Rows from block 9 of a small image flow-matching model, named by matrix and row number. Rows with one number belong to one neuron. Each number is 500 + 25 x the weight over its row's rms, rounded and kept within 0 to 999. All counts start at 0. Numbers have three digits each. After the name is the row's rms in percent of the matrix's.
After each neuron's rows are labels from the 100 images, of 14976 (inputs lightly noised), where the neuron reaches its highest value: "strongest on" is what is common among them. Only what is clearly more common there than usual is listed. The data: photos with spoken descriptions (Open Images, Localized Narratives).
# fc1: MLP up (model.blocks.9.mlp.fc1.weight, 768x192), inputs 96-191
# fc2: MLP down (model.blocks.9.mlp.fc2.weight, 192x768, transposed), outputs 96-191

fc1.93 051:449542511473537499507518480496509489479494482460470507474497511476489495468493495519502464495483534475476508500497528521467486501516525479481501486477446509433533449480488478482494522484466489508485492498531500507500487527469494475507501500524542469518458479533480470500468478503521502513
fc2.93 057:483506489427536484492497497505493483481506498459436513511472521505500505469471472515485501494502526504536491513489491531511500502496457459477479475498444517529562470561522480503464490499456498521514500491479520503497507457490445476445512498521474496521545500473485529532516464512455499536
strongest on: text has "sky"

fc1.415 089:530485486497487464526507544520555492486468504483491467491503496555483472487536517485485508533472510509473438503442517482505488466532504508507495498452556496502472500500544498476484503492521484491563521518491489502503496485528499532491520494474514486487503465483502514465529505556505489463
fc2.415 083:492493522454460473516479494499479508493526507542524515514525494517541513488562483437512487529515497469494448506539468479470467544541514490487472541512490495516450511501489495472503535544485514515543479479486519526512503483518486521507464485498547491483502497487520505479540507507530482523
strongest on: text has "white"

fc1.622 099:540578531506508515481497529510526499526501518484506469480499593546476465494519528490519499473505477488451462439533468539503502506511485504497504458495516530458477485477511460491521522553504506501496499504498503516537506483555522480481441489513478522512479479496488459498534515510532487439
fc2.622 094:486446448506509496519489488492506483481511520510512505490520506479448499516526500566505498501479527488514502577519527517498512482495511499492502526509496513490509458489541498491545556506496511498492563487510496507481514512504494487507541488497484513504490513491531503471513487478502505485
strongest on: text has "sky"

fc1.244 116:514565500509520543521557489502506482459493520512523485535485472498518494502551521523489497474507521508489505450465510534494489491504510446458478523477491463498488506499481517488463549530497506487472513501494488466509536519503498519521503461500502479488499529478495452499418501547501508491
fc2.244 109:499561478515503581462507511487489485454497494510497507488499459528466521493528498499478481480527503527471545479568524531512519527481524495520517503482497500507555519520500502489532459462516484477519492471493508501536468486504500590478506516451476491496514507506503481506520550391498499473
strongest on: text has "blue"

fc1.19 110:502531488447466480525495498545470493455510464494506509506487514486435455495486513501486513536476510494457520483471497551501534512516491504508490526527472463517512455494501516523494518468489509487498515507515513470497514509483480470525519499498490512477502500476484494483525578545441520509
fc2.19 140:500467524490498487568472494489516497577473498487509495451583525543518508492467502457508503563559503502519562477486504514495511520471545510498511468497497508501518449487450501517491479479490484495527473465496505500506512488482505496510515492532511489507502477499532485498488497501527476504
strongest on: text has "wall"; text has "woman"

fc1.27 114:508531514507492464500533492500479499514494544544511528460487505480500480520491493502490477475516552497484516500540524497449513514512484509488497420522458520483448485533510458527486517487527503495507511488495525510533559508515489496519492507518511476481460547542475477517425520535498500471
fc2.27 104:533502475502530461512513485510461492472490484502507505534515502470492460474537505507507516471494494475528498500507455512511523470479471478494555478506478494507465494513486480531524493559508485511513481510488507483493528502496483522501441494590434503497491502506489502545593473453512512506
strongest on: text has "white"

fc1.86 048:484499566532486509507510511493508485519442484576464492469502495535509532517482497491493519505523507496482505494492506524545503516552487491497496504491507505516526579510519527504512477491490470527508513485515494487492466471522530511545491459517474473530513528545504503485522502495502493506
fc2.86 050:492464444511528513490504498500506490517540516517555507539508487550473437495464512523505469488510539513517485500489533531523471466551425485479511495505501499506517530478500540458503510505538453487485518466522497514507465501513507509461540522492525478472484527499483494486479474492450515511
strongest on: text has "red"

fc1.748 090:509502498507487486499557509517451487498529454494458499475491478500487450509498499484498459558474543500517506506514505459528527515470499510492509485497465495494526544500501496489488498465489506540506489493499494510482514501497490554510513540450505435492482512515472504531487464457522496502
fc2.748 086:509502465483474500461512502517495519452512494417510482515431447482491506461503497489486496545490504479509494494476474524473520483484470507485503550497443468524503496492481478482522511511499533506483530536499489444491505508502487587499468506519505467497500487492487510453526484496506520501
strongest on: text has "wall"

fc1.253 100:464496506496514524517492517481516508511487457528490519530544496515505516502522510487498515517536552495495463499455544513492477522546484505487513514482499498480489508505464540513498481531494497474535532472507434527507531548497527529475492490503503510521507474503508521460495524549449502494
fc2.253 095:505530504525506506454482497502487501532524513554482493476462499502494521515515498465498494472459495476507535521567472494516478522521532502522530491492483508515514560536543495477500508460504502489520494486508511484504492480504523554476459498446547481478487501498460514527473524481500494502
strongest on: text has "grass"

fc1.371 098:534540504492499494497539488505473493479490497533479518512450506480473472487529500495485470516506515498476524490501520529445504513539486518489525493489520504447435501508508461538497487504509499482486527479500476494489560517494504523492489496476531488482451463487512485540423525468484516489
fc2.371 076:502498495518502503482505495487463507472505497467501476484516488508542512453503507500471512516482483498515546508533490536500512516491466523519591482492479499521413511541502500500556461514510523495537502484491501478504499476496492578496472483472468507488527510484532489484569533479504505495
strongest on: text has "grass"; text has "plants"

fc1.698 041:505508495508509501479521533472519484481478513502437495496531488518502474478533497509505457485568513478482497501472493501492486465542490513515504471583525594517546532480548524514511496502494474457499506487541480482481505512508518496443502464493466522455458517499514481532513499511485468511
fc2.698 052:510478504507494508492491450542570482495510490516521500494504467491501502481521512535492529512501515495508499499507553493497473491525510478503605469510526484533532531473512530512520506530476510446523506483465488512502506486537546495445503470479502520487450549505510467479502491508515567517
strongest on: text has "sky"

fc1.333 113:530520498474501423534494492480504504444512460512476535533509508522489530501487471451486516530505466484429515541515496522499496497514465490534526497504484453541499507520479506492477474483517467490524500482487507481494493501498491489503540483527501493486510518499496530482444514489506509538
fc2.333 116:468509491513487576532499504509509489561493492485505502495522480526542519497510494429508492552506477517492485510483489555494493506477523492517495490503474502508516502495470510504502469545497491504499459508493481506486492485509468461501565513551497506505514504496501501499476474488482505506
strongest on: text has "wall"

fc1.755 107:493511521488491488506492530485568492533472451479540499541496490524496463509499504546502524509504517478433425530469480484499500482522484525539482522510522476501491443492504494562504528481524494533496549474519525518483494515522490456523507491525473523496503454511474513486533520527480537501
fc2.755 100:514448492516494483483447506518511491559510484539506495511534504523553501538537499498505509512468497482460524503529497506506473509511569498506485511504481505499485487492459497481496485474519392503550483485506491525509519493501502472517530525531522507504502493505544489533495467552488480480
strongest on: text has "sky"

fc1.222 110:523504461496483505528508479508475498472503507492478527519474474486497472495527472503490502485482533498497493494484482514480501494497519541482524523496539505472518463500486479482489486487503519493482479499514536490528529498515527510511482496509490479513465453502487474506410466542519510498
fc2.222 101:482525550536435501472508512479475497445461486495491511459503486519499542468516472495482505480504497511547523502560520500478539514500488512489521544485514517504505436519497478504450488498509553465512513524509518508508491477503521502502500497502571533501504486505489500524522546477487488471
strongest on: text has "plants"

fc1.525 044:508520478515517500489388516487490497515432519512478500499558498515498499496550516490536520502495472547469478518526506503489498493523520529493463484513514468530524500494484501515492457496486515506548538495517504465476500504511488524485513472517523520491521501426526483509567477480530483497
fc2.525 053:490497535527533494496487499500533519514524495556512452503496499486484496502518473506514482527497537507491513509506482508510482489559520486487522483516540507481507501447516443470524487488472509507421467451437518486478525550495466486490493515532600503439480484575524466490502525524481512463
strongest on: text has "sky"

fc1.149 127:482532564509486486485492497497546486462469477491523482520533506528483508457495533524482519531524534510498413528463505479495472508576525472494496514488531524523520490494478491540496500507499516506518526489493507519511506518514501502494492474494507502468495485530479501457446500567444500469
fc2.149 120:521438441486510535466470487499502527457516491507511499505528547511505466538588499482491503478497485511495518528589461492494489511473527515515506480500477493505533536503507498506503515474509497471504490532504498505508509486495509495481472501531528491481492487502488516519496522431499510442
strongest on: text has "black"

fc1.531 123:474484528531505503497468544478545501502527469506486475488508531549470500508496510527500502543523514474409406500507511442535531495524512497501514499483590520471521498500484531493493503500513504497524499500509496510520504522484496512478472503522478499536507447483513512470553468570507495469
fc2.531 113:506462470494518462468468499512495499478496494596473510501485530473518580519581492547515487483464506466454421526481492462464463495500506492508493528512512501493465474480534488488493542501528471498523511480492519485499510494515510494496534503471542483502495522487549493535478496557464507468
strongest on: text has "sky"

fc1.447 117:478498512517501447553504507499513506440486508459504514467483538474464503503498492497499484538513455505484459535534469501493519463548502506485504486484476542473514502479499485510483502519506498513534503511489506470535495503510456515478543505480500553493494470505505498526519515520542481522
fc2.447 133:497483497476468516555462504495498512420504503519493513470525549478510533531501501483512493502507515523517494544509527518502511505493516498479513513511503511502503483496504498491523551515500481504506485502501518505516497487490490542492460494549539502496508514509530510487499526501528502515
strongest on: text has "wall"

fc1.403 113:502451511513528454477500490505506482464498497502541474498501543510540498483517511440504503468479434500476454525477476539510476482535502524535509484505532511486463463488490502455491530490538518465520534491506477524494503540517527503517524498516470503495476475508500499505480526479563483492
fc2.403 106:488485514492478524532511501502503506556512502535522503521511498522515532476507491464494496468536482500524496514540511424512512494503507466514483551507512492489488539472488483508449572528512519507495520518500507490502504493506520533501507505502482519501498507510518485503511505555525493476
strongest on: text has "wall"; text has "table"

fc1.175 110:506533506510517506466496503517502516485509539504515474463482573538460503524568524470526481503496475499476521441531486518505508515478501506496469452499485503477508510468524461528503541539481489515492492495485491530549500484530512500496463492544453507505473524513479480534575492481513502490
fc2.175 108:508512498478506492534492505506512502483522513500501497473496433482519492555482504600508481533482520496501535538456530465517460478496494496498499496507451484484475485487504502462507534517511506501484525491526499476472531509523501487501499504493462508513505509495492502447489499494508511500
strongest on: text has "sky"

fc1.464 088:508489499472519503523557497506516502520483501511496539507522461518520522504514452521469473493497490494468517483469485470468501511495520547505487518532517476473522498518494493487487457507504502492493524518495496470466481516501513504537521504501468498484510483471502511500429460516543508480
fc2.464 078:444465482520500511490492514490475488504502489530523489499519470500453540534535501530507496488533519496471424487528510469521505516489472482475503498501475515479538480494520464437479510470498417531521494493495498513524467487515479520469531487502566533508511473499469499534516502503509516488
strongest on: text has "sky"

fc1.59 052:534505480508493488472445463483501449499467535514441493486524515511493476471516487485497498512529487488521499505505482544532490496533463503499534494529537487513508527515452527550541524489505496489519497448532499500474498467510498483439482459489538533461494491459531484515546521479506503517
fc2.59 060:483494506528497496499486472487542512506482486525521492500500495534517483492505462500488470509489479515543527505486534531526499469522504470504562504515566508489526554483501524566551478518484527500459549405468504485474510521498495476505527487495504521475502502525511480487505518519479489527
strongest on: text has "sky"