From a checkpoint of a small image flow-matching model.
Model: 32-pixel images, patch size [2, 2], layers 16, width 192.
Data: trained on photos with spoken descriptions (Open Images, Localized Narratives), 101725 training examples, 5.3 epochs.
Rows from block 2 of a small image flow-matching model, named by matrix and row number. Rows with one number belong to one neuron. Each number is 50 + 10 x the weight over its row's rms, rounded and kept within 0 to 99. All counts start at 0.
After each neuron's rows are labels from the 100 images, of 14976 (inputs lightly noised), where the neuron reaches its highest value: "responds to" is what is common among them; "colour at peak" is the nearest of a few named colours to the mean colour under the peak. Only what is clearly more common there than usual is listed. The data: photos with spoken descriptions (Open Images, Localized Narratives).
# fc1: MLP up (model.blocks.2.mlp.fc1.weight, 768x192), inputs 0-95
# fc2: MLP down (model.blocks.2.mlp.fc2.weight, 192x768, transposed), outputs 0-95

fc1.163:51 50 38 65 70 64 44 61 51 60 47 52 54 52 61 42 48 51 52 48 48 43 55 33 46 52 52 66 23 52 52 72 34 74 48 60 39 45 63 48 46 45 40 50 40 58 73 44 57 53 47 57 50 49 47 43 50 49 42 50 50 53 51 64 45 42 40 46 44 47 50 37 43 39 48 55 51 64 62 47 49 54 52 49 55 49 54 55 49 52 47 56 16 54 55 28
fc2.163:46 47 57 49 45 51 55 55 44 48 41 26 43 53 51 58 55 47 38 51 52 53 49 45 45 25 43 41 46 49 42 50 56 41 48 53 45 50 54 50 46 52 45 57 47 54 54 52 44 52 46 52 66 51 59 47 54 44 66 49 53 38 47 55 60 57 58 53 53 39 54 45 48 67 53 47 48 80 53 70 45 41 57 53 47 45 50 69 61 15 54 49 59 71 55 41
responds to: text has "dark"
colour at peak: black

fc1.379:42 54 35 60 37 36 58 63 35 35 72 64 45 46 54 53 41 52 42 47 54 52 44 61 52 62 57 38 59 57 65 58 52 30 37 59 52 47 45 67 48 53 58 42 48 45 40 46 46 61 51 53 52 58 45 62 54 49 74 44 57 51 40 48 52 59 55 62 55 47 49 43 54 46 46 44 43 51 41 63 51 57 22 47 56 39 61 19 52 50 52 66 53 47 64 59
fc2.379:49 43 60 49 30 43 55 43 58 54 40 56 56 57 49 61 48 59 35 45 52 55 40 45 60 21 50 47 77 49 22 60 62 59 45 52 45 51 47 52 53 46 43 54 53 63 55 51 54 37 55 42 48 41 42 60 41 62 34 44 52 69 59 47 62 52 28 35 40 43 60 75 47 56 43 52 42 49 42 54 70 49 42 43 49 52 39 35 61 52 46 80 47 55 25 33
responds to: text has "grass"
colour at peak: brown

fc1.122:53 59 31 60 44 53 47 50 39 39 46 47 47 57 61 47 32 48 42 49 54 42 48 50 51 50 42 61 40 45 47 54 56 59 46 48 48 43 30 49 56 53 61 55 39 48 19 39 50 50 61 57 59 42 44 56 53 57 56 51 51 47 41 37 42 48 53 50 50 56 51 51 51 44 40 48 46 28 52 56 40 47 63 43 49 59 52 53 51 46 57 47 99 25 59 69
fc2.122:50 47 66 50 67 54 44 56 48 52 44 32 44 46 53 52 71 47 36 50 48 58 50 38 69 53 66 54 52 45 43 49 47 58 43 45 54 45 49 52 57 52 56 50 36 51 50 58 45 54 41 48 35 51 64 50 49 45 28 51 46 35 54 50 36 45 75 69 43 50 56 42 56 39 67 49 49 79 41 49 35 50 50 49 47 39 46 44 62 41 46 47 24 42 56 41
responds to: text has "white"
colour at peak: pink; white

fc1.96:51 57 65 41 62 51 57 51 43 55 45 38 58 44 61 43 54 46 75 42 44 52 47 42 46 56 59 63 53 45 55 63 48 41 44 39 38 46 44 42 70 53 48 44 60 46 53 78 56 48 53 53 66 54 50 44 49 57 47 45 52 54 33 52 53 49 44 50 62 54 38 45 52 63 55 46 54 51 57 47 52 49 52 55 52 52 33 40 45 55 60 42 98 86 50 44
fc2.96:52 54 46 47 49 48 48 70 49 50 41 51 49 53 48 41 55 52 47 50 46 50 48 52 34 41 56 56 45 51 35 54 43 57 49 54 39 45 48 50 47 55 50 44 47 46 51 49 53 46 47 44 68 44 56 53 54 51 66 47 50 47 52 50 71 44 56 58 53 55 55 38 50 44 50 47 56 52 49 51 54 52 50 50 55 55 55 43 57 18 53 43 00 78 38 52
responds to: text has "white"
colour at peak: brown

fc1.556:50 46 55 55 54 50 36 55 54 46 35 58 68 55 50 39 53 59 45 31 44 59 52 66 50 49 37 55 58 48 62 50 68 39 38 53 71 58 54 61 36 44 39 49 32 48 21 41 48 49 55 45 48 52 55 67 49 44 54 52 60 52 30 45 45 45 53 52 41 42 48 44 56 44 45 46 45 53 47 46 40 55 42 55 48 47 49 29 40 55 44 50 28 71 48 61
fc2.556:48 55 46 47 53 52 54 07 46 47 57 57 40 56 51 61 41 46 45 39 50 49 48 38 56 49 50 47 72 49 46 53 53 51 46 50 81 54 50 47 50 51 56 46 54 59 47 47 47 37 41 46 31 57 35 56 42 39 31 49 50 54 57 44 45 48 38 36 56 58 57 77 52 55 47 54 54 48 38 58 29 49 54 52 55 62 45 37 48 72 49 52 99 54 50 49
responds to: text has "grass"; text has "plants"
colour at peak: brown

fc1.519:54 50 35 56 50 45 42 48 25 54 55 57 45 43 58 52 35 46 56 99 55 44 46 42 52 41 58 54 27 39 47 44 63 67 76 42 42 49 56 38 38 60 50 50 46 51 41 58 43 43 54 47 54 71 41 48 42 50 36 43 45 54 62 67 56 61 68 47 47 55 57 41 54 79 44 45 41 28 55 61 39 55 59 49 61 56 55 36 49 54 64 50 65 49 68 57
fc2.519:54 52 45 50 50 55 42 47 41 47 50 66 00 49 51 48 52 50 49 44 42 39 51 66 55 65 63 56 46 45 43 46 52 41 56 63 60 49 55 54 59 51 61 53 65 52 48 34 52 74 53 50 36 51 49 43 52 36 60 44 53 55 51 49 45 49 56 57 49 50 55 68 14 17 52 52 58 57 51 59 57 36 54 49 52 41 52 52 47 47 29 55 41 31 51 53
responds to: text has "color"; text has "red"
colour at peak: red; orange

fc1.443:53 56 54 42 53 48 47 53 40 52 48 43 49 50 64 34 56 45 63 49 37 44 42 51 45 53 52 62 45 45 47 67 38 50 34 51 47 49 43 40 71 51 42 44 54 49 49 60 48 49 48 66 71 50 54 67 52 54 51 49 50 51 36 49 58 54 45 48 58 46 42 55 54 59 46 48 57 52 59 48 46 56 41 53 51 56 26 43 45 64 55 47 98 82 50 42
fc2.443:48 58 45 48 48 47 51 70 50 50 39 59 41 53 46 46 51 50 53 49 48 54 46 44 31 34 67 53 38 48 42 54 49 50 56 52 60 45 52 52 45 56 52 43 51 50 51 57 53 51 45 48 71 46 50 50 53 55 67 51 49 47 51 52 68 51 50 54 51 45 54 35 51 53 56 48 59 52 48 52 48 56 50 52 52 50 52 37 49 23 56 48 00 83 41 51
responds to: text has "white"
colour at peak: brown

fc1.155:55 45 49 53 42 54 58 51 54 43 52 46 62 51 37 52 44 46 46 34 49 46 56 65 56 36 41 52 46 54 41 50 59 80 63 49 55 52 42 44 57 47 62 65 56 58 40 26 39 58 55 43 50 44 52 43 54 55 59 60 56 42 49 42 42 42 44 57 49 49 56 54 50 32 56 49 56 00 46 47 46 43 53 48 30 60 41 62 54 50 39 44 73 32 63 50
fc2.155:49 48 52 45 49 50 71 51 52 48 58 34 71 53 54 38 56 52 45 57 52 49 50 40 54 22 39 54 29 50 69 51 52 41 54 39 40 51 46 52 57 42 43 51 61 49 49 69 45 59 45 48 48 46 51 48 52 53 38 56 46 52 51 47 04 50 56 44 47 50 51 51 49 48 44 51 47 80 43 34 47 55 52 47 43 63 54 78 50 52 49 45 41 19 63 61
responds to: text has "white"
colour at peak: white

fc1.577:50 49 41 69 56 56 57 56 72 52 52 50 45 54 48 46 46 51 46 43 52 50 62 41 45 61 54 61 32 50 53 58 42 60 60 52 35 44 71 57 40 47 45 45 39 55 70 51 53 52 41 54 53 49 46 45 46 48 45 51 54 56 53 66 44 55 49 49 44 44 45 39 50 38 59 57 41 27 56 47 40 48 48 49 53 43 61 49 53 54 43 63 05 32 43 38
fc2.577:47 45 59 49 48 54 52 62 50 48 49 00 50 52 51 63 63 50 32 48 54 58 47 51 43 42 50 39 47 45 52 49 48 51 47 52 63 49 54 51 48 53 46 56 48 51 55 46 42 53 47 49 68 58 54 44 56 41 57 54 51 33 48 53 74 58 33 56 53 41 56 47 35 35 62 49 50 82 54 61 36 49 54 51 44 48 43 65 53 29 56 39 67 38 50 41
responds to: text has "dark"; text has "playing"
colour at peak: black

fc1.279:41 37 46 55 55 45 56 70 77 49 55 57 40 48 49 38 52 50 38 58 50 53 69 47 48 51 51 62 21 52 51 64 42 50 67 60 44 48 55 56 40 51 42 43 43 49 63 43 57 53 38 53 63 54 47 53 42 49 46 49 31 55 50 52 48 50 36 48 37 34 46 41 55 44 56 54 38 25 57 51 41 50 58 54 45 44 53 44 52 63 42 63 18 32 50 44
fc2.279:46 55 46 48 46 54 50 60 51 48 35 05 50 53 51 63 62 49 38 47 53 57 51 50 42 33 46 39 39 48 64 53 48 59 50 41 63 48 50 49 45 53 44 51 66 50 56 57 40 61 44 47 64 53 52 40 54 51 53 52 51 41 46 51 72 51 38 56 53 51 56 49 55 36 68 49 53 74 55 52 31 55 56 55 44 44 45 65 61 26 58 41 61 36 57 48
responds to: text has "dark"; text has "man"; text has "playing"; text has "guitar"
colour at peak: black

fc1.112:57 49 33 58 39 52 46 46 34 45 49 44 52 58 44 55 38 44 52 32 47 47 50 56 57 47 45 58 57 50 42 51 59 72 44 47 48 49 45 54 54 52 68 61 62 55 29 39 48 51 62 49 50 45 55 44 52 52 50 53 40 43 50 53 49 45 68 49 52 55 58 54 53 25 48 51 52 05 53 53 50 37 51 40 46 65 40 64 60 47 57 42 91 21 55 57
fc2.112:54 49 71 44 64 53 41 62 50 55 45 33 61 50 54 47 51 44 49 56 47 45 48 56 73 48 49 51 60 55 53 47 58 47 46 45 44 49 47 51 67 44 48 52 50 54 49 55 47 65 41 50 41 45 57 50 56 46 43 51 44 45 53 44 26 41 53 49 44 57 55 35 54 32 46 52 49 78 37 45 41 52 46 46 40 38 50 75 56 51 38 47 22 07 55 42
responds to: text has "white"
colour at peak: white; pink

fc1.30:42 53 56 63 56 52 46 44 48 53 48 62 43 53 49 40 42 47 35 45 60 56 43 37 46 42 47 49 51 50 32 55 49 40 47 46 54 44 48 47 51 45 56 60 62 61 24 39 42 52 58 52 50 65 37 36 49 48 51 48 50 48 48 36 49 40 30 64 45 62 56 44 56 28 45 58 37 10 40 62 34 32 56 47 72 54 41 45 40 44 68 52 81 22 61 60
fc2.30:45 59 40 50 56 56 49 48 50 50 31 64 47 48 45 52 72 49 61 50 47 47 48 63 46 42 60 52 52 49 62 45 50 70 49 53 24 50 46 43 67 51 64 45 60 46 49 48 44 44 43 53 40 41 56 48 51 65 39 50 55 64 47 52 23 44 57 67 46 65 55 71 46 33 48 50 48 74 39 87 43 36 47 53 47 48 63 46 49 39 34 54 41 25 65 57
responds to: text has "white"
colour at peak: white

fc1.444:52 52 51 62 35 57 49 42 44 39 50 54 42 57 63 60 42 45 35 49 66 50 46 44 51 48 44 64 43 52 42 56 50 28 48 41 52 53 40 49 54 60 49 64 35 58 29 36 53 49 56 54 69 45 53 54 58 43 51 49 34 47 40 39 57 46 54 42 57 62 53 60 42 42 35 49 40 66 53 45 42 48 56 48 71 71 61 63 54 50 59 48 90 21 48 55
fc2.444:54 50 47 45 64 50 45 54 46 52 48 41 55 46 55 46 39 49 48 52 48 55 49 47 66 60 54 51 50 48 52 48 42 62 43 54 68 51 49 52 55 57 60 60 60 48 53 63 48 42 42 53 42 60 52 52 53 54 31 49 50 48 55 53 62 47 55 53 50 44 53 37 70 49 84 48 47 77 50 45 27 41 46 49 51 48 44 45 53 57 25 46 38 47 66 46
responds to: text has "white"
colour at peak: grey; pink

fc1.165:33 40 39 46 52 46 61 54 59 46 62 52 62 40 44 49 49 58 46 43 41 45 57 52 52 52 45 40 36 56 34 54 56 52 56 49 57 55 32 41 48 45 68 62 54 55 30 35 39 56 53 40 51 34 48 47 48 58 62 56 61 48 51 26 37 48 44 45 43 44 63 58 47 43 49 51 46 00 66 46 40 51 55 49 52 50 45 58 48 62 53 45 68 49 65 62
fc2.165:53 52 45 49 45 48 75 38 51 48 52 58 64 52 51 46 67 53 42 54 53 44 50 28 64 38 46 51 43 50 32 52 54 50 49 43 38 48 45 51 58 48 49 50 50 50 47 60 46 62 47 49 55 54 50 51 52 54 54 50 47 58 50 50 00 50 62 49 51 41 52 53 49 64 37 50 48 82 47 52 51 54 47 48 49 59 51 83 41 38 46 48 42 39 39 70
responds to: text has "white"
colour at peak: white

fc1.411:49 62 49 29 45 53 51 55 45 59 57 47 57 37 46 57 54 54 34 49 45 58 44 50 51 47 32 63 58 45 38 25 54 84 51 47 59 48 36 59 39 41 58 62 54 45 50 46 56 60 43 46 59 41 45 56 42 65 60 54 43 55 60 60 58 48 48 61 35 39 47 56 40 45 46 43 42 50 44 46 38 56 58 36 40 22 58 49 60 51 63 55 50 53 58 44
fc2.411:50 32 57 42 46 52 44 41 64 46 46 39 57 61 59 52 47 25 50 61 62 70 30 49 50 60 42 34 53 44 58 22 46 47 37 59 69 38 57 45 63 35 33 54 63 52 45 58 44 50 43 49 54 54 49 35 32 54 51 42 38 62 55 40 52 51 62 53 58 61 50 38 59 54 44 57 65 49 54 49 41 54 48 55 54 50 73 55 53 45 42 35 49 49 47 63
responds to: text has "grass"; text has "ground"
colour at peak: grey

fc1.686:29 30 30 51 65 51 53 57 67 64 58 48 65 40 39 47 71 49 54 52 50 57 47 54 49 66 54 25 80 53 33 50 52 37 48 50 63 53 46 39 46 49 45 61 48 66 54 41 53 60 55 29 46 52 47 47 46 53 37 48 50 51 57 49 44 51 63 41 56 45 53 52 43 78 47 56 37 16 60 43 31 59 50 48 64 50 44 49 45 65 46 63 42 49 55 45
fc2.686:50 61 41 51 39 48 66 21 51 51 48 65 48 54 46 51 63 53 57 48 49 43 50 37 57 61 58 47 43 49 51 51 55 48 57 47 50 45 48 49 53 53 50 47 61 49 49 57 51 55 49 45 63 49 47 54 46 55 67 53 50 70 46 54 28 51 30 55 51 36 52 44 53 65 52 54 48 62 45 56 40 52 43 49 53 56 46 28 39 50 44 53 50 38 29 74
responds to: text has "lights"
colour at peak: pink

fc1.705:40 40 27 52 55 48 53 51 49 64 48 45 54 48 53 49 62 51 64 61 56 51 41 52 52 58 49 20 99 38 42 41 47 52 52 39 63 51 64 46 45 51 50 62 36 62 57 46 54 47 46 38 44 54 47 52 47 46 32 52 60 54 72 67 52 51 64 51 56 42 55 55 49 62 50 57 36 26 47 40 57 57 54 46 50 43 55 45 52 56 47 56 37 38 40 42
fc2.705:59 63 60 49 55 53 59 19 52 51 51 41 63 52 49 53 60 50 61 49 49 43 52 45 50 59 43 44 56 45 71 49 51 46 57 53 49 45 51 46 55 57 50 53 57 50 50 54 55 62 48 40 67 46 52 56 45 51 69 50 46 67 50 53 52 49 35 54 49 41 53 45 65 49 53 54 52 53 44 46 47 39 46 50 52 56 44 07 44 62 43 50 59 33 26 65
responds to: text has "lights"
colour at peak: pink

fc1.639:35 39 53 43 50 40 59 57 50 34 46 56 64 27 55 50 57 55 42 50 47 61 44 71 48 34 42 58 23 54 63 50 68 48 30 67 58 51 65 72 51 53 45 41 53 56 46 62 58 51 49 44 55 47 52 68 44 42 50 48 46 50 68 47 44 53 46 42 43 40 52 58 49 63 32 46 46 52 40 62 44 48 53 52 41 57 63 73 45 54 36 39 41 48 66 55
fc2.639:55 64 61 41 39 53 54 38 44 52 31 51 46 51 50 43 45 52 42 46 48 51 45 30 55 87 40 43 28 53 42 52 54 53 35 51 58 47 46 53 43 50 51 49 68 50 40 53 50 29 53 56 24 52 60 47 47 68 48 59 53 58 49 55 50 53 45 58 59 67 62 38 56 37 68 46 48 47 79 46 32 39 48 54 50 51 60 49 67 48 69 59 70 54 48 61
responds to: text has "color"
colour at peak: grey

fc1.231:36 38 31 58 66 56 52 50 61 51 58 62 52 44 52 38 49 60 31 64 48 39 48 48 51 50 52 36 25 49 36 55 49 61 60 54 51 46 36 47 51 40 50 58 41 68 29 36 44 54 48 36 64 43 33 52 45 53 57 52 50 49 62 32 37 48 54 40 46 48 54 46 45 73 41 51 51 04 49 60 31 45 64 55 58 48 48 62 37 46 48 48 71 46 62 60
fc2.231:41 54 37 55 54 51 64 39 48 49 38 55 36 50 47 52 74 51 59 53 49 49 48 38 57 41 69 53 44 48 49 52 49 53 52 49 47 48 47 46 56 47 57 41 59 46 49 49 53 61 45 53 42 49 51 49 46 63 52 44 50 65 48 50 09 54 44 50 48 50 52 72 47 29 56 49 56 79 40 61 52 59 48 50 53 57 56 54 43 32 64 46 47 46 59 69
responds to: text has "white"
colour at peak: pink

fc1.41:41 45 37 79 47 52 53 57 39 31 45 66 64 62 55 48 60 64 67 45 52 43 37 67 34 50 48 44 49 49 64 45 52 50 45 48 64 51 55 43 68 47 51 48 40 48 41 55 46 47 60 43 68 64 34 54 68 42 55 40 32 51 47 44 42 37 50 65 64 49 50 29 52 56 55 49 52 47 38 36 45 24 44 37 55 49 48 57 46 55 39 46 61 33 45 46
fc2.41:66 58 51 76 57 50 50 56 39 60 47 50 58 60 37 65 45 61 55 27 74 41 46 46 55 35 48 56 50 45 38 58 54 46 75 46 63 69 54 38 59 56 69 21 62 75 51 52 57 44 60 33 50 62 38 47 62 54 53 56 60 34 46 60 31 50 51 57 45 55 51 50 51 43 66 60 58 47 44 51 49 46 49 60 33 43 51 41 52 57 46 42 49 50 44 41
responds to: text has "white"
colour at peak: white

fc1.250:53 48 62 42 51 53 42 39 46 56 42 56 62 43 46 57 54 47 59 46 44 66 53 50 49 52 44 46 51 49 65 45 81 44 49 52 63 52 57 59 52 45 46 50 58 46 19 62 59 46 57 43 43 56 56 47 50 51 55 55 62 47 54 54 47 47 43 62 37 49 34 50 58 61 55 44 57 46 39 52 54 49 46 50 39 39 37 46 44 57 57 48 08 88 44 51
fc2.250:46 57 52 50 54 52 56 25 49 51 55 52 44 51 50 58 59 44 47 44 48 56 52 48 52 58 45 52 60 52 48 53 46 53 48 49 70 49 55 51 47 48 59 46 41 50 52 47 49 49 49 50 26 56 53 54 44 43 50 48 48 51 53 54 30 47 68 51 48 44 49 41 54 60 55 51 47 39 51 32 31 43 51 49 52 43 47 33 57 87 46 50 99 70 60 57
responds to: text has "dark"
colour at peak: grey

fc1.530:62 54 44 69 55 52 48 62 51 61 55 48 66 48 47 43 44 49 67 38 58 50 51 48 50 43 44 63 60 59 36 46 45 71 38 54 41 54 64 67 48 49 40 63 53 68 68 56 50 72 42 71 48 43 52 43 48 45 62 48 51 49 56 82 56 53 51 46 53 63 53 52 51 59 40 56 55 19 61 50 53 46 57 49 56 69 50 50 59 46 44 48 33 43 22 53
fc2.530:58 50 69 52 63 47 52 60 47 52 67 35 74 46 48 53 55 49 47 54 56 47 50 22 51 17 63 51 52 49 38 50 55 34 52 48 41 56 51 46 52 49 50 55 45 55 50 46 48 14 54 52 60 56 32 51 51 56 47 42 46 44 49 51 69 41 44 38 54 42 49 36 46 79 52 46 52 74 52 64 66 42 55 47 53 51 45 77 50 53 65 36 64 32 45 37
responds to: text has "dark"
colour at peak: black

fc1.105:57 57 26 64 43 53 48 41 42 39 53 48 45 65 55 50 32 45 43 54 58 46 43 58 53 52 48 58 30 54 46 46 62 68 44 45 48 52 39 46 56 52 61 57 37 55 34 38 48 57 56 48 63 51 47 57 60 54 50 55 44 42 50 54 53 47 64 36 56 56 53 47 45 55 36 49 47 31 51 45 42 46 57 40 45 66 52 70 62 52 51 42 96 14 50 59
fc2.105:44 50 75 47 67 55 39 60 47 55 36 25 38 50 55 52 61 46 35 57 45 55 48 50 65 44 73 54 44 51 61 51 48 52 50 54 56 48 48 53 44 43 49 54 51 54 53 52 49 48 39 49 27 44 56 50 47 54 28 51 51 33 56 46 48 52 37 47 44 50 54 43 64 22 64 53 51 73 35 56 34 48 49 44 47 43 46 51 67 58 47 48 28 33 50 34
responds to: text has "white"
colour at peak: pink; white